From a checkpoint of a small sound classifier: 7.87M parameters, norm batchnorm.
Rows from block 10 of a small sound classifier, named by matrix and row number. Rows with one number belong to one channel. Each number is 128 + 24 x the weight over its row's rms, rounded and kept within 0 to 255. All counts start at 0. Numbers have three digits each.
After each channel's rows are labels from the 100 clips, of 14848, where the channel reaches its highest value: "responds to" is what is common among them; "band" is the frequency band that holds the peak. Only what is clearly more common there than usual is listed. The data: short read English sentences (LibriTTS-R).
# convs1: 3x3 conv (model.blocks.10.convs.1.weight, 128x128x3x3, each kernel summed), inputs 0-127
# convs2: expand pointwise conv (model.blocks.10.convs.2.weight, 512x128x1x1, transposed), outputs 0-255

convs1.116:129131125122137054093132129125128129128121144126131109125128128128156128129134138135127113125125119128116146124135142128077078173124235177127116073050130125170125127126116085115118134129104122114132089159098121094112128116123140145099127142122102128128130108124131143145130152180135084051121096131113138133126129116125133136128122135128128111128060134087141127138129122117151113137128
convs2.116:128138128103124128129130127118127117128137128119132133127160130128128255126128126114131131128128136136205142126128128127128128128128129127130101153128142112129128128129129125112128128163128131128132149115128127119128128128128123235123180130105128128128145128129127128127128128128128076128139132128128128122128128128125127128128128131158127128128130128126095128137155137115145117128127120128131128127128128165131106126138128130127130128134128133229128128121122127128123128124089000122128115123133128128126099123128131127131128128118147128129129129148127119128129104121128128127073161128127126129101134106128127009128128128128125129140187179128096128128160128128127139142127127129128128060126129128099128128122111128129086128128128129132121076128128040104085128128128127
responds to: voice: male
band: 250 to 500 Hz

convs1.74:122128137123071099138149123106128126130140145119131127125134128128127127132223119124114094131127118128152122123112081128131130125118106091123137247119120128117144128077129107112108132131114192129125089107191116158125128137114160141126126159129119128128128052131125137118118101123128080123109129112119130174125116126132128062128122131128128121128121117086139128099140111130124124125128
convs2.74:076129128150064128128129128128069128128129130128122127128125132110128112128128128050127107128128147128128127159128130164125128128128129121114129103128125106131128131127180132130128128128128127135128109128128150127131128128128114127130117128128130132128107128094128170133128128128128130128128128128125128093128128132129128101128128146128128128145108124127089121118074123128128131128083137132128130136129128129128128130084142128116127128122128115133129126121129130128131128128140139128127134121125065111077129127128127128129128128136124144127068128130129128122128126128128128128129107157117097128139126142128197129128128128127115122129114133128125128126125128128128146122129128128128100128127128128117128128130128129127123111128128142126124133138128119125125128128128128
responds to: voice: female
band: 250 to 500 Hz

convs1.44:128128135130128131104174126129127128128134123129129139128124128128128128134146131164189134119128127128223127128128161128141153123255114118128137142138129130122127129159131108116145117125076153111121126124117129110136128111118144183065128117128131128127128077126130138084132112130128136125204116122132126133131126133120124145128123123128128128128196130083122128128124128129131127126128
convs2.44:210154128123126128128128127128127127128166138128150128130114126105128129127128128135128126130135136128128143124128128114127127128128164128182119000128128127042128127128128100125128128128128129126127090128128128136128128128128047156088109130127126136128127128128129127126128128128128155127128125128128127128128128128074127128128128139129129128128138135128179128070122025128128078128128127130128128128233128128124034135123128128139129128129128092119122125138112128128128128128129176128131131088128127160116128137128129128117128128128120131087126130128136137127128125128128128128125128127128117128074105131128140172128128128128112135128128000128128128124132128128135129128127128128190128103128128128127128128119128128133135112128128141113134127129128121129137128128128129
responds to: voice: female
band: 2000 to 4000 Hz

convs1.19:121128168142157150091124115111128129129102131121128136131147128128131128130121149124168102120127160128161143135124201128127107197081101118103130179168139128123137127188124123097105132126142189123142102131064127171136129140121166114127127082145117128123139070133124171139129111119122113113184108134123128128155142156139134085128070117128128138128095146139143128131143129162180124128128
convs2.19:128114128128118128129132129128125083128131129128143123123128132078128129129128126137093093128128134129113164128128128146128128128128129128146142136128117129128128128130202130136127128128128122128129182130128138127123124127128082121129117132138128129128128128132128142169128128125128168127127127128129128134128128127118127127128128164125128128131112127128108129103104152125127123128132127126128072126126128127124187128168120128122122128128128084128127128149134128128128129131127183130120127129125123148093132125128128128125128128135046094141126127132128115104126131128127128128130118123138057126148128124128135130128128128127159127113082128128128128108135128128119127173128162128132128158129128114131125128130128128122128121128128132125128129128128127113122127128128129
responds to: voice: male
band: 250 to 500 Hz

convs1.122:130126147118090111148098124131128130128232139132128133128143127128127128128091137078094125135124125128187127126128133128121100127233173070109127119169127128129128129133130043123135135126114099124127110123109131094159128121127120120099127119126109128129130115127135137123128109122125148058147069122118130108126128128130131195128129126128128129128103126179141128126127134129136129123128
convs2.122:156149127136115128128128136128128128128148129126145128128130130135128102128128127128128128128128142128128128127128128209128128128128129127140139088128128127125128128118127128128128128128128132114134074094128128133128128136128000153116224128125128128129130128128128127130128128128128140128117128128128128129128128128131129127128128137129128128128148125128125128094131116128128142126127121129128128140131128120131127146115129128126128128000128115126128128129126128128128128128128128128126037150128126127195128119128128128128128128115135129129127128128128141128128128128128128128128128117119128132129141128128141128128128128128144124119125161128128128128119128128128128167091135128077128128129128128122128128127128128113129125128128127126130143131128128125125128128128128
responds to: voice: female
band: 2000 to 4000 Hz

convs1.84:130128120117105133129099126160128127131093106121121119126130128128128128120172121108062119133109120128034114133124087128134127129053080174127167144137121128122127127106142229164121130108139053136116110131117127185094128155130149124180129093128129128124128160117134127145135147128127104165140115129116126168132119143127112130131159128128128124128147100146104128124155126128128126127128
convs2.84:142128128116129128129128128128128128128129128121127128130127145140128163128128128080128123128128117128127128121128127133128128128127125130083128126128128126128128128106131117144128128128128128132093121129128132138128128128128159131127124128133127130128150128130128119124128128128127125127128128128128126128128128129122128126128128154176128128128102113125128130129126128127128122106128136127128128128126128141106130052255128128120131128128128112201122122130128128128111128131129128129128129140126123130108131125128128128121128128035129128074109128128128130126125124128128128125126127118129168126090124134128128128128128128128128126137080113128129128125128128128127127119122127132164120127124128128123128126131128128172115127128128128128124100128128113084128128128125126
responds to: voice: male
band: 1000 to 2000 Hz

convs1.27:128129178138087052136083134147128129129085127129111103128110129128140128071108160111080163130142122128162125165159134128129134127080115164096141154113150128130126126169121108063104131112106152126169127139076128154144127098121159128114129100181119128128122143132150111114130038130129110102090122130166143127134160140133127127128087135128128103128125151137103123148129131142139110138128
convs2.27:141121128127129126083121127131128126128035128131128072115127128128128153137128129115127047131129096096115131129128131138129129128128128125126124053128128139128128098135189129123128128128128102129128234121128175124125128128128137128135152127122081130129127128122133129152128128128128137125128124128114136120128128116137127094128128032128129128123120127128128128176128103130128128130128036132128138128158130139128113123100146124153116128076128122035103129131124128128127128124128129120129126135125118022043123101128128127113128128114110126134109128133129120134130098099125128128123128016138121122140136135128096122128128128133142126130128114128130128128144128128128129135213119165129128122116126122116128128140128054083111146128115123128131128130128134165134128128113128
responds to: voice: male
band: 250 to 500 Hz

convs1.5:128129089125083139139165128137128128128160133120134124140138128128130128136128131148147114129132127128255128129127159128134176131126124137122134055156128128126127127125131131136113133128134143118127142124105129151143128130127175151156128118143131128127127107128165145126125063132120193134140137127140125132129129128127128196128131128128128127128157127105142127130124134120148129128128
convs2.5:138128128131152128127128129128128127128123128128131128128091130082128110128128124128129083129129135128128119122128128095128128128128145123056136125128128129127128128174124123127128128128128128165124134131128128144128128128128137092120130125129128128128118128125128115134128128126128108127107130128126127128128128128174126123128128124127128128128060128128121129125127238128142112133128128130128128129128128137127230168134129130159128128126128055132128132135163132128127128128132136128128086106124128117255128128128128128127128128133128124146119128128131132128128123131128128128128128125129136128125146126128161122128128128128131128126125050128128128133137128128128129124255102126128128128128127140139128128128128128255123134128128128128121121130128128136128128128128128
responds to: voice: female
band: 2000 to 4000 Hz

convs1.40:130146127155154086122158134122128133128128132141136139126127128128146128128138123109103150129135127132111140125156172128166143192112098141140099111056128129120126128186116095127146134203077143138146126133100135194145126187123156105129131134162152128130149118117131121194146151187131068141117103145141143136138173162130140159128170133128128122128131132139127115137133178142134130133128
convs2.40:118127128121127096120131061128128128128125130127127128128141115116128047127128141128113129128128131127084204130128130139128125161128133128125071175128134129137128126115127094129126128128128132128128122128128133081128128128128044071138128076178129126128117128127129129119128128101128128128130125128128124127128128105125128071128128136148130128128115123128128117121117122128128136125105079126128126128125128128196129122128141132098131128174128129000121158127128129128020126084128118099126124123129119013117127132128128129088128128127132127130129128128127146134055091119128118137151096136128087102103128124128125198128128128124120128127128133128124128120128128128129127127122132128138128128129120128153128121121128139127148128128128101128128126127128125140127127128127127
responds to: voice: male
band: 250 to 500 Hz

convs1.10:119129145140096206111218127093129129128081127121131137128128128128131128155145126085089128138132124128228133128129131128134161124144140027108115164156152128150126124118131099097129129134104145128127075126116132168124128130118060166111128122116104128128128158132129136089130091129124150163158117123124127130132133128125132142128129128128128138128122127095111140138151136131142126133128
convs2.10:255131128129138128126128126128133128128174128129122128128137000119128139128128128184128061128128130128129128126128128154130128128128128126137139127128128128125128128133127096087128128128128132139128083128128129123128128128128124136135128126127112127128080128126128116140128128117128255130131128128128129137128128128138132151128128106126128128128113155128129128131147140128131074099128138127128128136163128128128140216118128143159128128087128136128123087205140125128128128128128132128129255128128128090191128146128128128127128128185128110154128128128128110128128128128128128128127128117128133122130198119128141076128128128128128128170120172128128128127125128128128128118121122130098128110128128127017128128128128128223114111128128115137103131128128126134136128128128128
responds to: voice: female
band: 2000 to 4000 Hz

convs1.101:139128148132232189154090130111128128129075130131128129147131128128122128116101137104149146136129133128151132143128117128128087127135109114111150053084128127116122111071126147086187123134160156127130170121139138153101128176184126081114128076129170128123115146127129103102137143103127143145162112132102119115119124128133129155128143128128128169128076128116152128130136121112129136127128
convs2.101:128122128125130128128128128128129128128117128130128128128132130139128149128128129126133113128128124128128129139128128155139128128128127128255128127128128128149128128025145130137128128128128128126129119138128128136128128128128126130153137120128131151128127128123128100125128128128126138128128128128128128128128128128127130128128128145143128128128176147116125130130129130128128154127128152133128128150152122167132124128207128120129127128135128126128128128128129127128137128129124128128125121145127137112128125123128128128128128128102127130127100128128134129128153131128163128128128129104128068128094129130128116191128128128128140124128000127128128128137119128128128129127128156127139128128129128129092128128128128128095129124128128134089123118127128182128128128128128128
responds to: voice: male
band: 2000 to 4000 Hz

convs1.64:129135121141094139060132143119127131126146131139122124120127128128124129098120148121134175134164127128152142130153139128111129131158137145135125059075132128150125125134118070094140187145206087125143062148169135096105128126103091097119131114167103128129123161129148136117124179164134181085126177161114135111127155107130137131128114129128128123128142144092126131135125129077115123130128
convs2.64:121098128128121128141133128127128128128124127124123118101115125127128147128128129127126078137128128129074128115128121105127127128129075128119082094128128131128128133117197128098128128128128129128116091050128128140120128128128159128127166123132127121128140128135120127129128128132127106128142102128091128129128128068132128131117128124103128128123137128129129097137128134128128178129138127133093127131127128129127129127104122117129129128129098153150129118131122128128125128121129129123150148066128126102131126135128128128131128128130122128128130128124125130132175128117200128128114123087128140115136165113128141103128128128123129151127080126128094128115086128128126128130069135139129124129069121128134128128118128128126131126128128133129127128128128000128133126128129131
responds to: voice: male
band: 250 to 500 Hz

convs1.117:109128132143099165169173127123128128129139104115132132130133129128124129143164131143085123130133109128203144125127150128136172138157091107127129017138131128129141131157122128085119125125115144129112106127131128166130126120194176122135130101130060128128140117140123128092129061144129047148160136123114127135124128131127135160128127128128128174128103127157116133129117154122145127138128
convs2.117:127129128160014128128129128128128128128135128125128128128129098129128053128128128134118175130130121128128000129128118133128131128128124127127109060128128126129128122101138135138128128128128128162141131124128128134128128126128118133158153101132150127128128128128124128134128128116128107128106128128128127149128128128130128095128128143128128128128135128128074130118099026127129125111129126128128129169173128151128125125125129128127127128120128133120127126051052128128128128128129128069128118138128134124218125126128128128125128128133129137128122128132141129128128117128128128128128128113121127127132142120128131068128128128128087128129119074128128128173126128128169128116126128121163127165123128128081128124122128128205078125128128151128123209128128130128100128128126128
responds to: voice: female
band: 2000 to 4000 Hz

convs1.120:149128122129170115174144129121129128129114143121126125152128128128125128104158128129127124128125125127208125126136150128126181126151176087127129090129131128137129129100125111162112126123180066125128216125189135210122128114132156124111130137094155128128126212126157110092125118129131148153145137134092112125125124122125120094128147128128128125128150121088161129127155129123169123130128
convs2.120:103000128146103128128128128128128128128118127129124128128125128118128089128145130109123132128128051128128119128128128230132128128128139126124056170128128128130128128119129123134128128128128129131128114128128128126128128128128081121128030141128128129128105128127128127133128128128128136127129126128128130128128128128130128131128128071138128128128133122128126129113128130128128134127138180133128092133151128128136130255103128142107128128129128112128128119133121127128128128128115039129128044058129128104027129129128125128126128128140122135131134128128128048129128128128128128128128128129164138120128127111128160130128128128128069127128126075128128128130078128128124128128122128128096128069128128099128128128131128128129124128128128118126113115125128134128101128128129128
responds to: voice: female
band: 2000 to 4000 Hz

convs1.106:113139106138080125128041129136126128122111104161117133126148128128137128109124157115071154116139118128103139120147162128118109167120059075124093021140121128154128130119127140123130146155120089137138126117069129126124124125080116076088126164117121128127143160113123105119130140146132112113119129154145127116139148140126191136128139129128128087128148134128109128144141160105144126127128
convs2.106:098077128128117128110150127125130129128127129160130132122096137128128124131128124128112120172202128128128129163128139115127128175128128128152126124116128132129128115113124083149128128127128124128124101133128127113128128128128115127126120142127129133128126128130130127126128128146118122136133126128127126133128128117129115128124128127128135128130128140129102128132152126105128167109140087128129123125129128126144027133127129130128128128109128130050129128128129128128123111117128118133128138131092128129189084107128128128098128128113147128117126135123128133055128118124141130128137126089130131125106143108128133127128128128135107117122128103128130128126123128128128136150109129107127129129132128123131128127126128105170161127127128125129128130128128122124128171128128129
responds to: voice: male
band: 250 to 500 Hz

convs1.59:130130098144097129112176180127128132128142125107128130139127128128173128127110111056130123151123106140176124140174092128133168154188065173129123091154127127152130130118118127098113115134136162131136130138144122104156127075110156126156124149135157128127129236120115105118126116145129115131112107122103126108144159128119117081128128127128128099128186135125150134141150117134157119150128
convs2.59:136140128110132128127135112128128129128068129145129026130162122142128127122128129128132130128128129127118131128128117129128128175127128131169064138128106137124128128142022138128128128129128093135126052150128128122128128128128127108128130132170124141129128128129080127130128128128115077128104141128128129128128111130127163127128128128122128128116181116128182128061024118128127097127135127127128126136129128115128127127131128074129072128136128087108061125060148129128127128129137167115128152137128128112075128115128128126109128128138103133049128128129124108130088126143177128130118129050129117120080107128128094129128128128128128128131105129128124128132108128128127130116129125148155128128128127128119128128124128129103128136128128129134102128128128128137144124128128136
responds to: voice: male
band: 250 to 500 Hz

convs1.14:118128109135078159095190132115128146128083105121122149137124127128140128116201131129125179114144160128123126133149115128172167116113135152140111174188140126146133128202130126107130125136130195125135054140089134100148128135128114209134128128161151128129109121136125123112117132130130148106140102117127121186123140135129125133128170128128128122128134138153101128171130145146143133126128
convs2.14:128129128051124128128128128128127128128195130130152128128136128038143128128128134134127128128129152128128128131128128124128103128128000128117098150128128130120128128111154132120128128127128096119128132115128139145128128128128036105125229072129126128088120128115127114128128128128128132131116128128124127148128128128130126121128128188137128128128176125137141126116128125128128123140143147127128130125152128126125144000083128135128138128140128127126128125122125128128129128128122128128125095128127128132082128169128128128137128128144127117128112128121127128128128128128128128128128128129125138128130112127128136154128128128128104124138193166128128128129043128128118127142122069128132128058128128155041128128127128128175080129128128074132127079129128128128126128128128127
responds to: voice: male
band: 1000 to 2000 Hz

convs1.99:115128125120156109161195138115127137128157111164134134139128128128118128138100132141147153125122132129140124114133125128119090141092132154133102114171117128129129127171134126141096128150120143130124079113109130165140127124178153195091125106133115128129128102107126109107131029129124076033120084148171143098128142129127148143128090128128128134128136119155098127136069140117120124127128
convs2.99:130067128129144128128128128127128130128144127128144128128144128124128100128128129132164128128127134128128166130128128132144118128128134126090128114128128128128128128140173129128128128128128136128130149128128128131128128128128117128128193129135121083128110128129127134128128128120127084128125128128128106126128128122130128126128128161130128128128138128130147138129115144128128131126129136126128127049127128128125128115132128129121129128129128127016112246074128131128128128128131166128128050089129128116109131106128128128120128128166128127141129128128126066141128124123128128128127128127129051127128079128128185177128128128128122141152126126128128128129104128128128128127120128120118126255128128134108128128129128128105121127128128138079134112128128135128126130128129128
responds to: voice: male
band: 1000 to 2000 Hz

convs1.114:128129162134054122031158111069129128128076154118128116129128129128126134190093122105124141139127125128098127132120084128160118133110137088131131158132110128127130128064129150145106135127093082131130112102138126132131128141145138186103128138123125128130127107125128106141115114131133107159104167135086139122126129133125130151128104129128129167128047140158066127139112123132129124128128
convs2.114:191204128143123128128128128128124128128129129126126124128113141184128144127128129129136146128128138128128075124128128128130127128128124127223137220128128128099128128121157144133128128128128131129128128153128131134128128132128255078131128126128128128133128128132128119122128128128129103128115128128128131130128128128130129128128128133121127128128183130128127127096080127128127149125128124134128127128128128149133177129116128128114126128127128131173126128127123126128131128126129123128128143206128128123128128111128131128125128128083127110129099127129132147128130130128128128127128128135126128128128128140128123135128128128128140127131133135128132128128124128128129128127129129127133143104128130117126128128130128129176116136128141128128110135128128129126111128128128128
responds to: voice: male
band: 1000 to 2000 Hz

convs1.29:136138040154207132157129152106123162128112156148117156129126128128155128079100126124152113125139144128141178141149110128124134149157147103110153122120148128171131125112129149101131140127156176114156180143137129116138126133128152068154127168102159128127128142159118137102128200157133133119129124146201149115150127155128143132128137128128132138128131187115123126172113129129120126135128
convs2.29:116125128131189128131126127128118095128117132126098189132127128176102125128128128107150128148128058125131076167128109133135130128130060106129131129128134129129128128067126128127128128129128125127128130127128141126128128128129141129128137168179133128146144128127118134127128128128129057131134128128123150128128128109128129125128128138165128128128129128128128145120125150117128059114126008128115128134147134128129136156135123128120124128118128129146125129039128127128125128128132129108102079127104052133132128096128128129100128128119108129134117128129129144127130160106122128128125125123137131131170128138128114056128128128128102117118128093128102128125067128128127096104079128130128134133135129132082128122128128128126127128128128123128128136104128136128139128128128128
responds to: voice: male
band: 250 to 500 Hz

convs1.96:127127119126117181071230127154126127129149124136125126148134128128122128115154136134152131140133131128214135113126147128117157121123068134102103142206128128125133125119125106101163127136114166127128176124113126089118129098124100122089129146144153128126126084118123128106128045113136101089151102126147128136124130129131119171128137127128128116128172159159121132138124149143132118127128
convs2.96:147101128129128128127128168128125128128159125130163127129123127127128129128128139128137136128126103128128153170128128121128122128128091128130119165128128127128128127099173136138128128128128128135134156109128130134128128128128137116116124108119140128128121128127130172129128128128128129123143125128129118128128128126154162122128128176108128128128123128128145128120147012128128126128128131123128128138127128074133157114137128120123128128131128127127128128106129126128131128128129192128128130103128127049123126123128128128129128128128081108115129127128129127128129128128128128129128128122127181128073129085128127127128128128128139136130120139128128128127157128128125128090112128128172128140127128090147128128130128128139129131128128130143128134129128129127128128128128128
responds to: voice: female
band: 2000 to 4000 Hz

convs1.54:110138130155108141183139143120128150128124138198130126130126129128148128109116147128114147113136178128138136120153111128134120151220117151150129139146132125167135126106135147171142136121137110102182136155126130133097130173118100141144126138153128128126136124128128110090128133155141091170153129151137143131166203163130166127128160128128149113128143134152129122170154168219125129129128
convs2.54:135127128131130128119056128127128128128127119135128095129119128134128081128128128127119124129128122127128128127128124126128129129128123128128137129128126120119128124140123131131128128166128135129128100128128129129128128128128127128130123130128125122128127128126128133128128128128129122128128133128129128128128128122128128128128128139127128128142097130128120116129117191128128127128081127128119128128120128129127128130057128129133124128142070131255078129114134105128129128126126128255128128119130127145137137119128128128140128128157128128125128129125128142061132127126116128135166128116125124127139127151128121127128128128128111132120129131128128128127107128128129128128102128128120128128135130128127128126148128126125128132128128128128129128128128084117133128128128186
responds to: voice: male
band: 250 to 500 Hz

convs1.8:130128132154130157114166128107128128128197121128130145137138128128128128108131128160194139122126123128226122136126168128135169119187128118155116099125127127117134120174125124111150132125074189120126179124162133127116127122137088147088127128135162128128129117133134146123130039120125106135150120114132128131133125122121126123128128128128128130128231127138148127130151128133130128122128
convs2.8:080123128119124128128128128128128128128173091128065127128131126140128121128128128168128007128128000128127123129128128124128128128128120133160148190128128128128128128131125135133128128128128118132134131127128128129128128129128132080131126076128107129128129128133128142127128128138128183129121128128128129128128128127126130129128128127119128128128127106134127128149129129128128128126128170130128128128127128131126067130117128132129128128154128119128129128115117128128128128128136255128130156127128129117154128132128128128141128128137132104134098133128128112123128128128128128129128128136128127128129067129128139142128128128128128114040135073128128128128131128128128128126127131128127128105128128136126128128123128128103136128128128098145109121128128109126150128128129128
responds to: voice: female
band: 2000 to 4000 Hz

convs1.24:163129166140152138171113175153128127128161133130121111129124128128133128102182128139100138122129154128070152138133216128136127131118163193116115070118130128143131129186126103152131128130162069129174145144155139162163130106111164146167129129127169128128128127141127151166130129126131128116148172136168112161133132128125155122128189128128142110128144124107105128142143107153155136132128
convs2.24:129218128143120128128128125128128128128123210128078129123128134112128201129128128128128138127150128128128120154128128132122128128128128128131099122128128129130128128024044120145128128128128128128128123124128128132128128130141129136125130137141131128128102128126128126126128128130128131129123128128126122143128128131121131097128128126146128128128133126126133122094131114128127205131128128128128128136141128132132238131250128136128129128128128154128128048143129128128146128128125145127127126099128126129100129134128126128135128128116126064129128127132128098128128128130128128128128128110175127128128127128128148130128121128128177086129169173128126128107151128128131128095131130128104128128128128130104128128130128128135163126128127125171064141128128128132139128128128128
responds to: voice: male
band: 1000 to 2000 Hz

convs1.82:128127103124133184146160127107128128128166125130123133130135128128135128153113125051096128128127126128188134127129024128125126127166091071103126124102129135130126127054126103127135128128100101118127158127077124101143128125077123176100129082129130128128128084134143156088123114130132181104143117129092127121130125128129127144128107128128128125128052127128137127128126128127140133128128
convs2.82:105142128124251128128128128128128128128128132128119128128128127123128128128128128134127123129128228128128255129128128096128128128128254128121138134128128128128128128118106113202128128128128128127123128127128128125128128167128050125131125128130125128145194128137128128133128128128128155128122128128140128128128128128132130124128128114126128128128131123130127128132128133128128181128128129129128128128127128213128101134133128129143128128128128145128125131130194128128130128128128135128128156127129137200255128140128128128123128128120105128123128128128128160128129125128128128128128128124130124128128124133128211126128128128128133128129128168128128128135130128128128128127130128128149128129128128128127128128123128128153121122128128131128127129127128128128129128128130128
responds to: voice: female
band: 4000 to 8000 Hz

convs1.79:128125119095140119154206119171128127128092122148125111122127131128141128119121149086142121137106146128106144131143112128088167131109136207126134064172127127134138129094134044156094143116065144129117102122169114095119128118129133114087128112114099128127128104116133123132107085142121118094131128123087127098135126137129133057128146131128128091128084126099124127137128157121126126158128
convs2.79:113137128130128128134126128127132128128128129127123167086110128120128123126128120081118000144128115128143172140128123127128128129129130128131142157128128110191128128074021108130128128132128130128126119130128128187128128128127105128157131128127132129131127128117128174135128128125129134129154129128110067129128128125128128120128128127126128128167131124128129128096128168128128129140128128129149128120128128105081128125000132111115128128120128204139132127128118128128129128134138129132127127159128120104118127185128128128091128128106128132128125129127128130115128125128064128128129137135127104129128131135128136161128128128126117118099111113128085128126123128128127127133121128131115128129130129126128128128127138129162145130128128004129130098128128129124101105128127134
responds to: voice: male
band: 250 to 500 Hz

convs1.21:128128122132201081101143129175128127128143127119128133126118128128130128118144131139142143126132135128164144128128180128141216129171109171154121116083132127139126125171128155119126132134105124129128121129133127122065128111164116181135128161127146128129128209156123141163130085131129208079089139128155130132122123128130131081128115128128128129128161127127172128128166125113115122125128
convs2.21:152129128115116128128128128128128128128136136129127128128128128131128139128128128128102113128126138128128135071128128111128128128128126128072125103128128128097128128128091106129128128128128128128127109128128131083128128128128122134143220125129128072128128128128128114125128128116128134128127128128128128128128128129105126120128128080127128128128095140128122128120138000128128132128128151128128129104125128127128127127106128089134126111138128138128128095127135128128128128128128185129130056130128136214134128066128128128123128128109128104000136128127129131128128128128128128128128128124129062128114129121128128128128128128128115127115110000128128128144098128128129128129135128128155128129128128132138128128127128128147127131128129134129144121126128128128127128128128128
responds to: voice: female
band: 2000 to 4000 Hz

convs1.32:143133070129108114149111140122128120128132118137120130131120127128149128130133149115133150139145134127177170143153098128118141150168187234132138138092142128153134120131129122106141160148099151108177084117144137129138127127138081185130128117121137128134129066073125126176127095173137110101141122129115114115128144133129157147128088129128128127128211141113112129142120143112147136115128
convs2.32:163110128133129128131128128124115114128129130092112130128128124133128126114128128081127130128128171133113126128128128128128109124122081129121133124092093121119128128105127129234128128126128106139127141129128128223130128128128135133112118127094128148128138128129129125129128128127128134128104103125128112124128128129138126141129128132128128128127113129128128131120110163125128111129125125124116127123130128103128120133113128110091115128170128128115127128119131113128129128126128130128123092125128136025145100200128128129102128128132090092204116128143128129138068074126120079128121128134129140079129122100128158212128128128128141128129129109128128128133130128128168107126129127124136128128119127128123128128106128150080109128128128118129183128127128123129084106128128191
responds to: voice: male
band: 250 to 500 Hz

convs1.39:129128137122198129165143142154128137127120138153136110130150127128124128152123134104114108128125132128149137127145069128129065156137219078126129131116124122182134148047133164142130138132171100131127143148121097112125129108159155069111126161127158128127129111141129127042126140177141127162142130141121129128129140149136146155128110127128128147128121139105112135160154159121124124143128
convs2.39:165000128176177128124128182128138127128130120128130127128102129130128137128128137129131132128128128128115135125128128124127126128128094127128111131128128128128128128132142227128126128128128128127130095128128142186128128128128051100127133124127100149128120128128126128127128128128128161095129128128126127127128128128128126193128128126131128128128139080125128128127146215128128187128128104128128129126134128209125093135206128134128128128124128127128128128108129127128136128125100129128127121130069148135114128129128128128124128128133122143131133129128128130128128118081128104128127128128128118157129126130128136080128128128128128129120111135128128128128111128128126128103135094128113128139128128128131128128122128128112130128128128129128131107124128127189134127128128128
responds to: voice: male
band: 1000 to 2000 Hz

convs1.78:123127115156179118101154129122128113128219132131121122129114120128128128127150142174118129129114133128137138128167176128136133140118194125127136135119146127140123128146126139084122139135125136126174165125101122107132129124152139107118129193156175128126127151149128128113127188146127126132118215136150139118134161162142128180128109123128128151128195164155175128144121115174136118129128
convs2.78:128118128128036128128128128128127128128129127141064128128102121128172133127128128122128000128128062128127124091128128166129127128128128128185120095128129128089128128176134128122128128128128128155131116124128071124128128129128121140102086058199128029128035128120129061128128128128128146115128128128129163127134128131129128084128128091126127128128128128199120128135128128128128121114128147126128128129128128122210128118113128128074128128128128102128128128129126128128126128128125127128127124043128104143131128156128128128128128128116137089133148126139128127128128128128128128128129128132091126109128090087128117120128128128127128124125061119128128128113129128128132128126222127123127128128132128129136128128080128128136050148128128187127129104115128140139131128128128128
responds to: voice: male
band: 1000 to 2000 Hz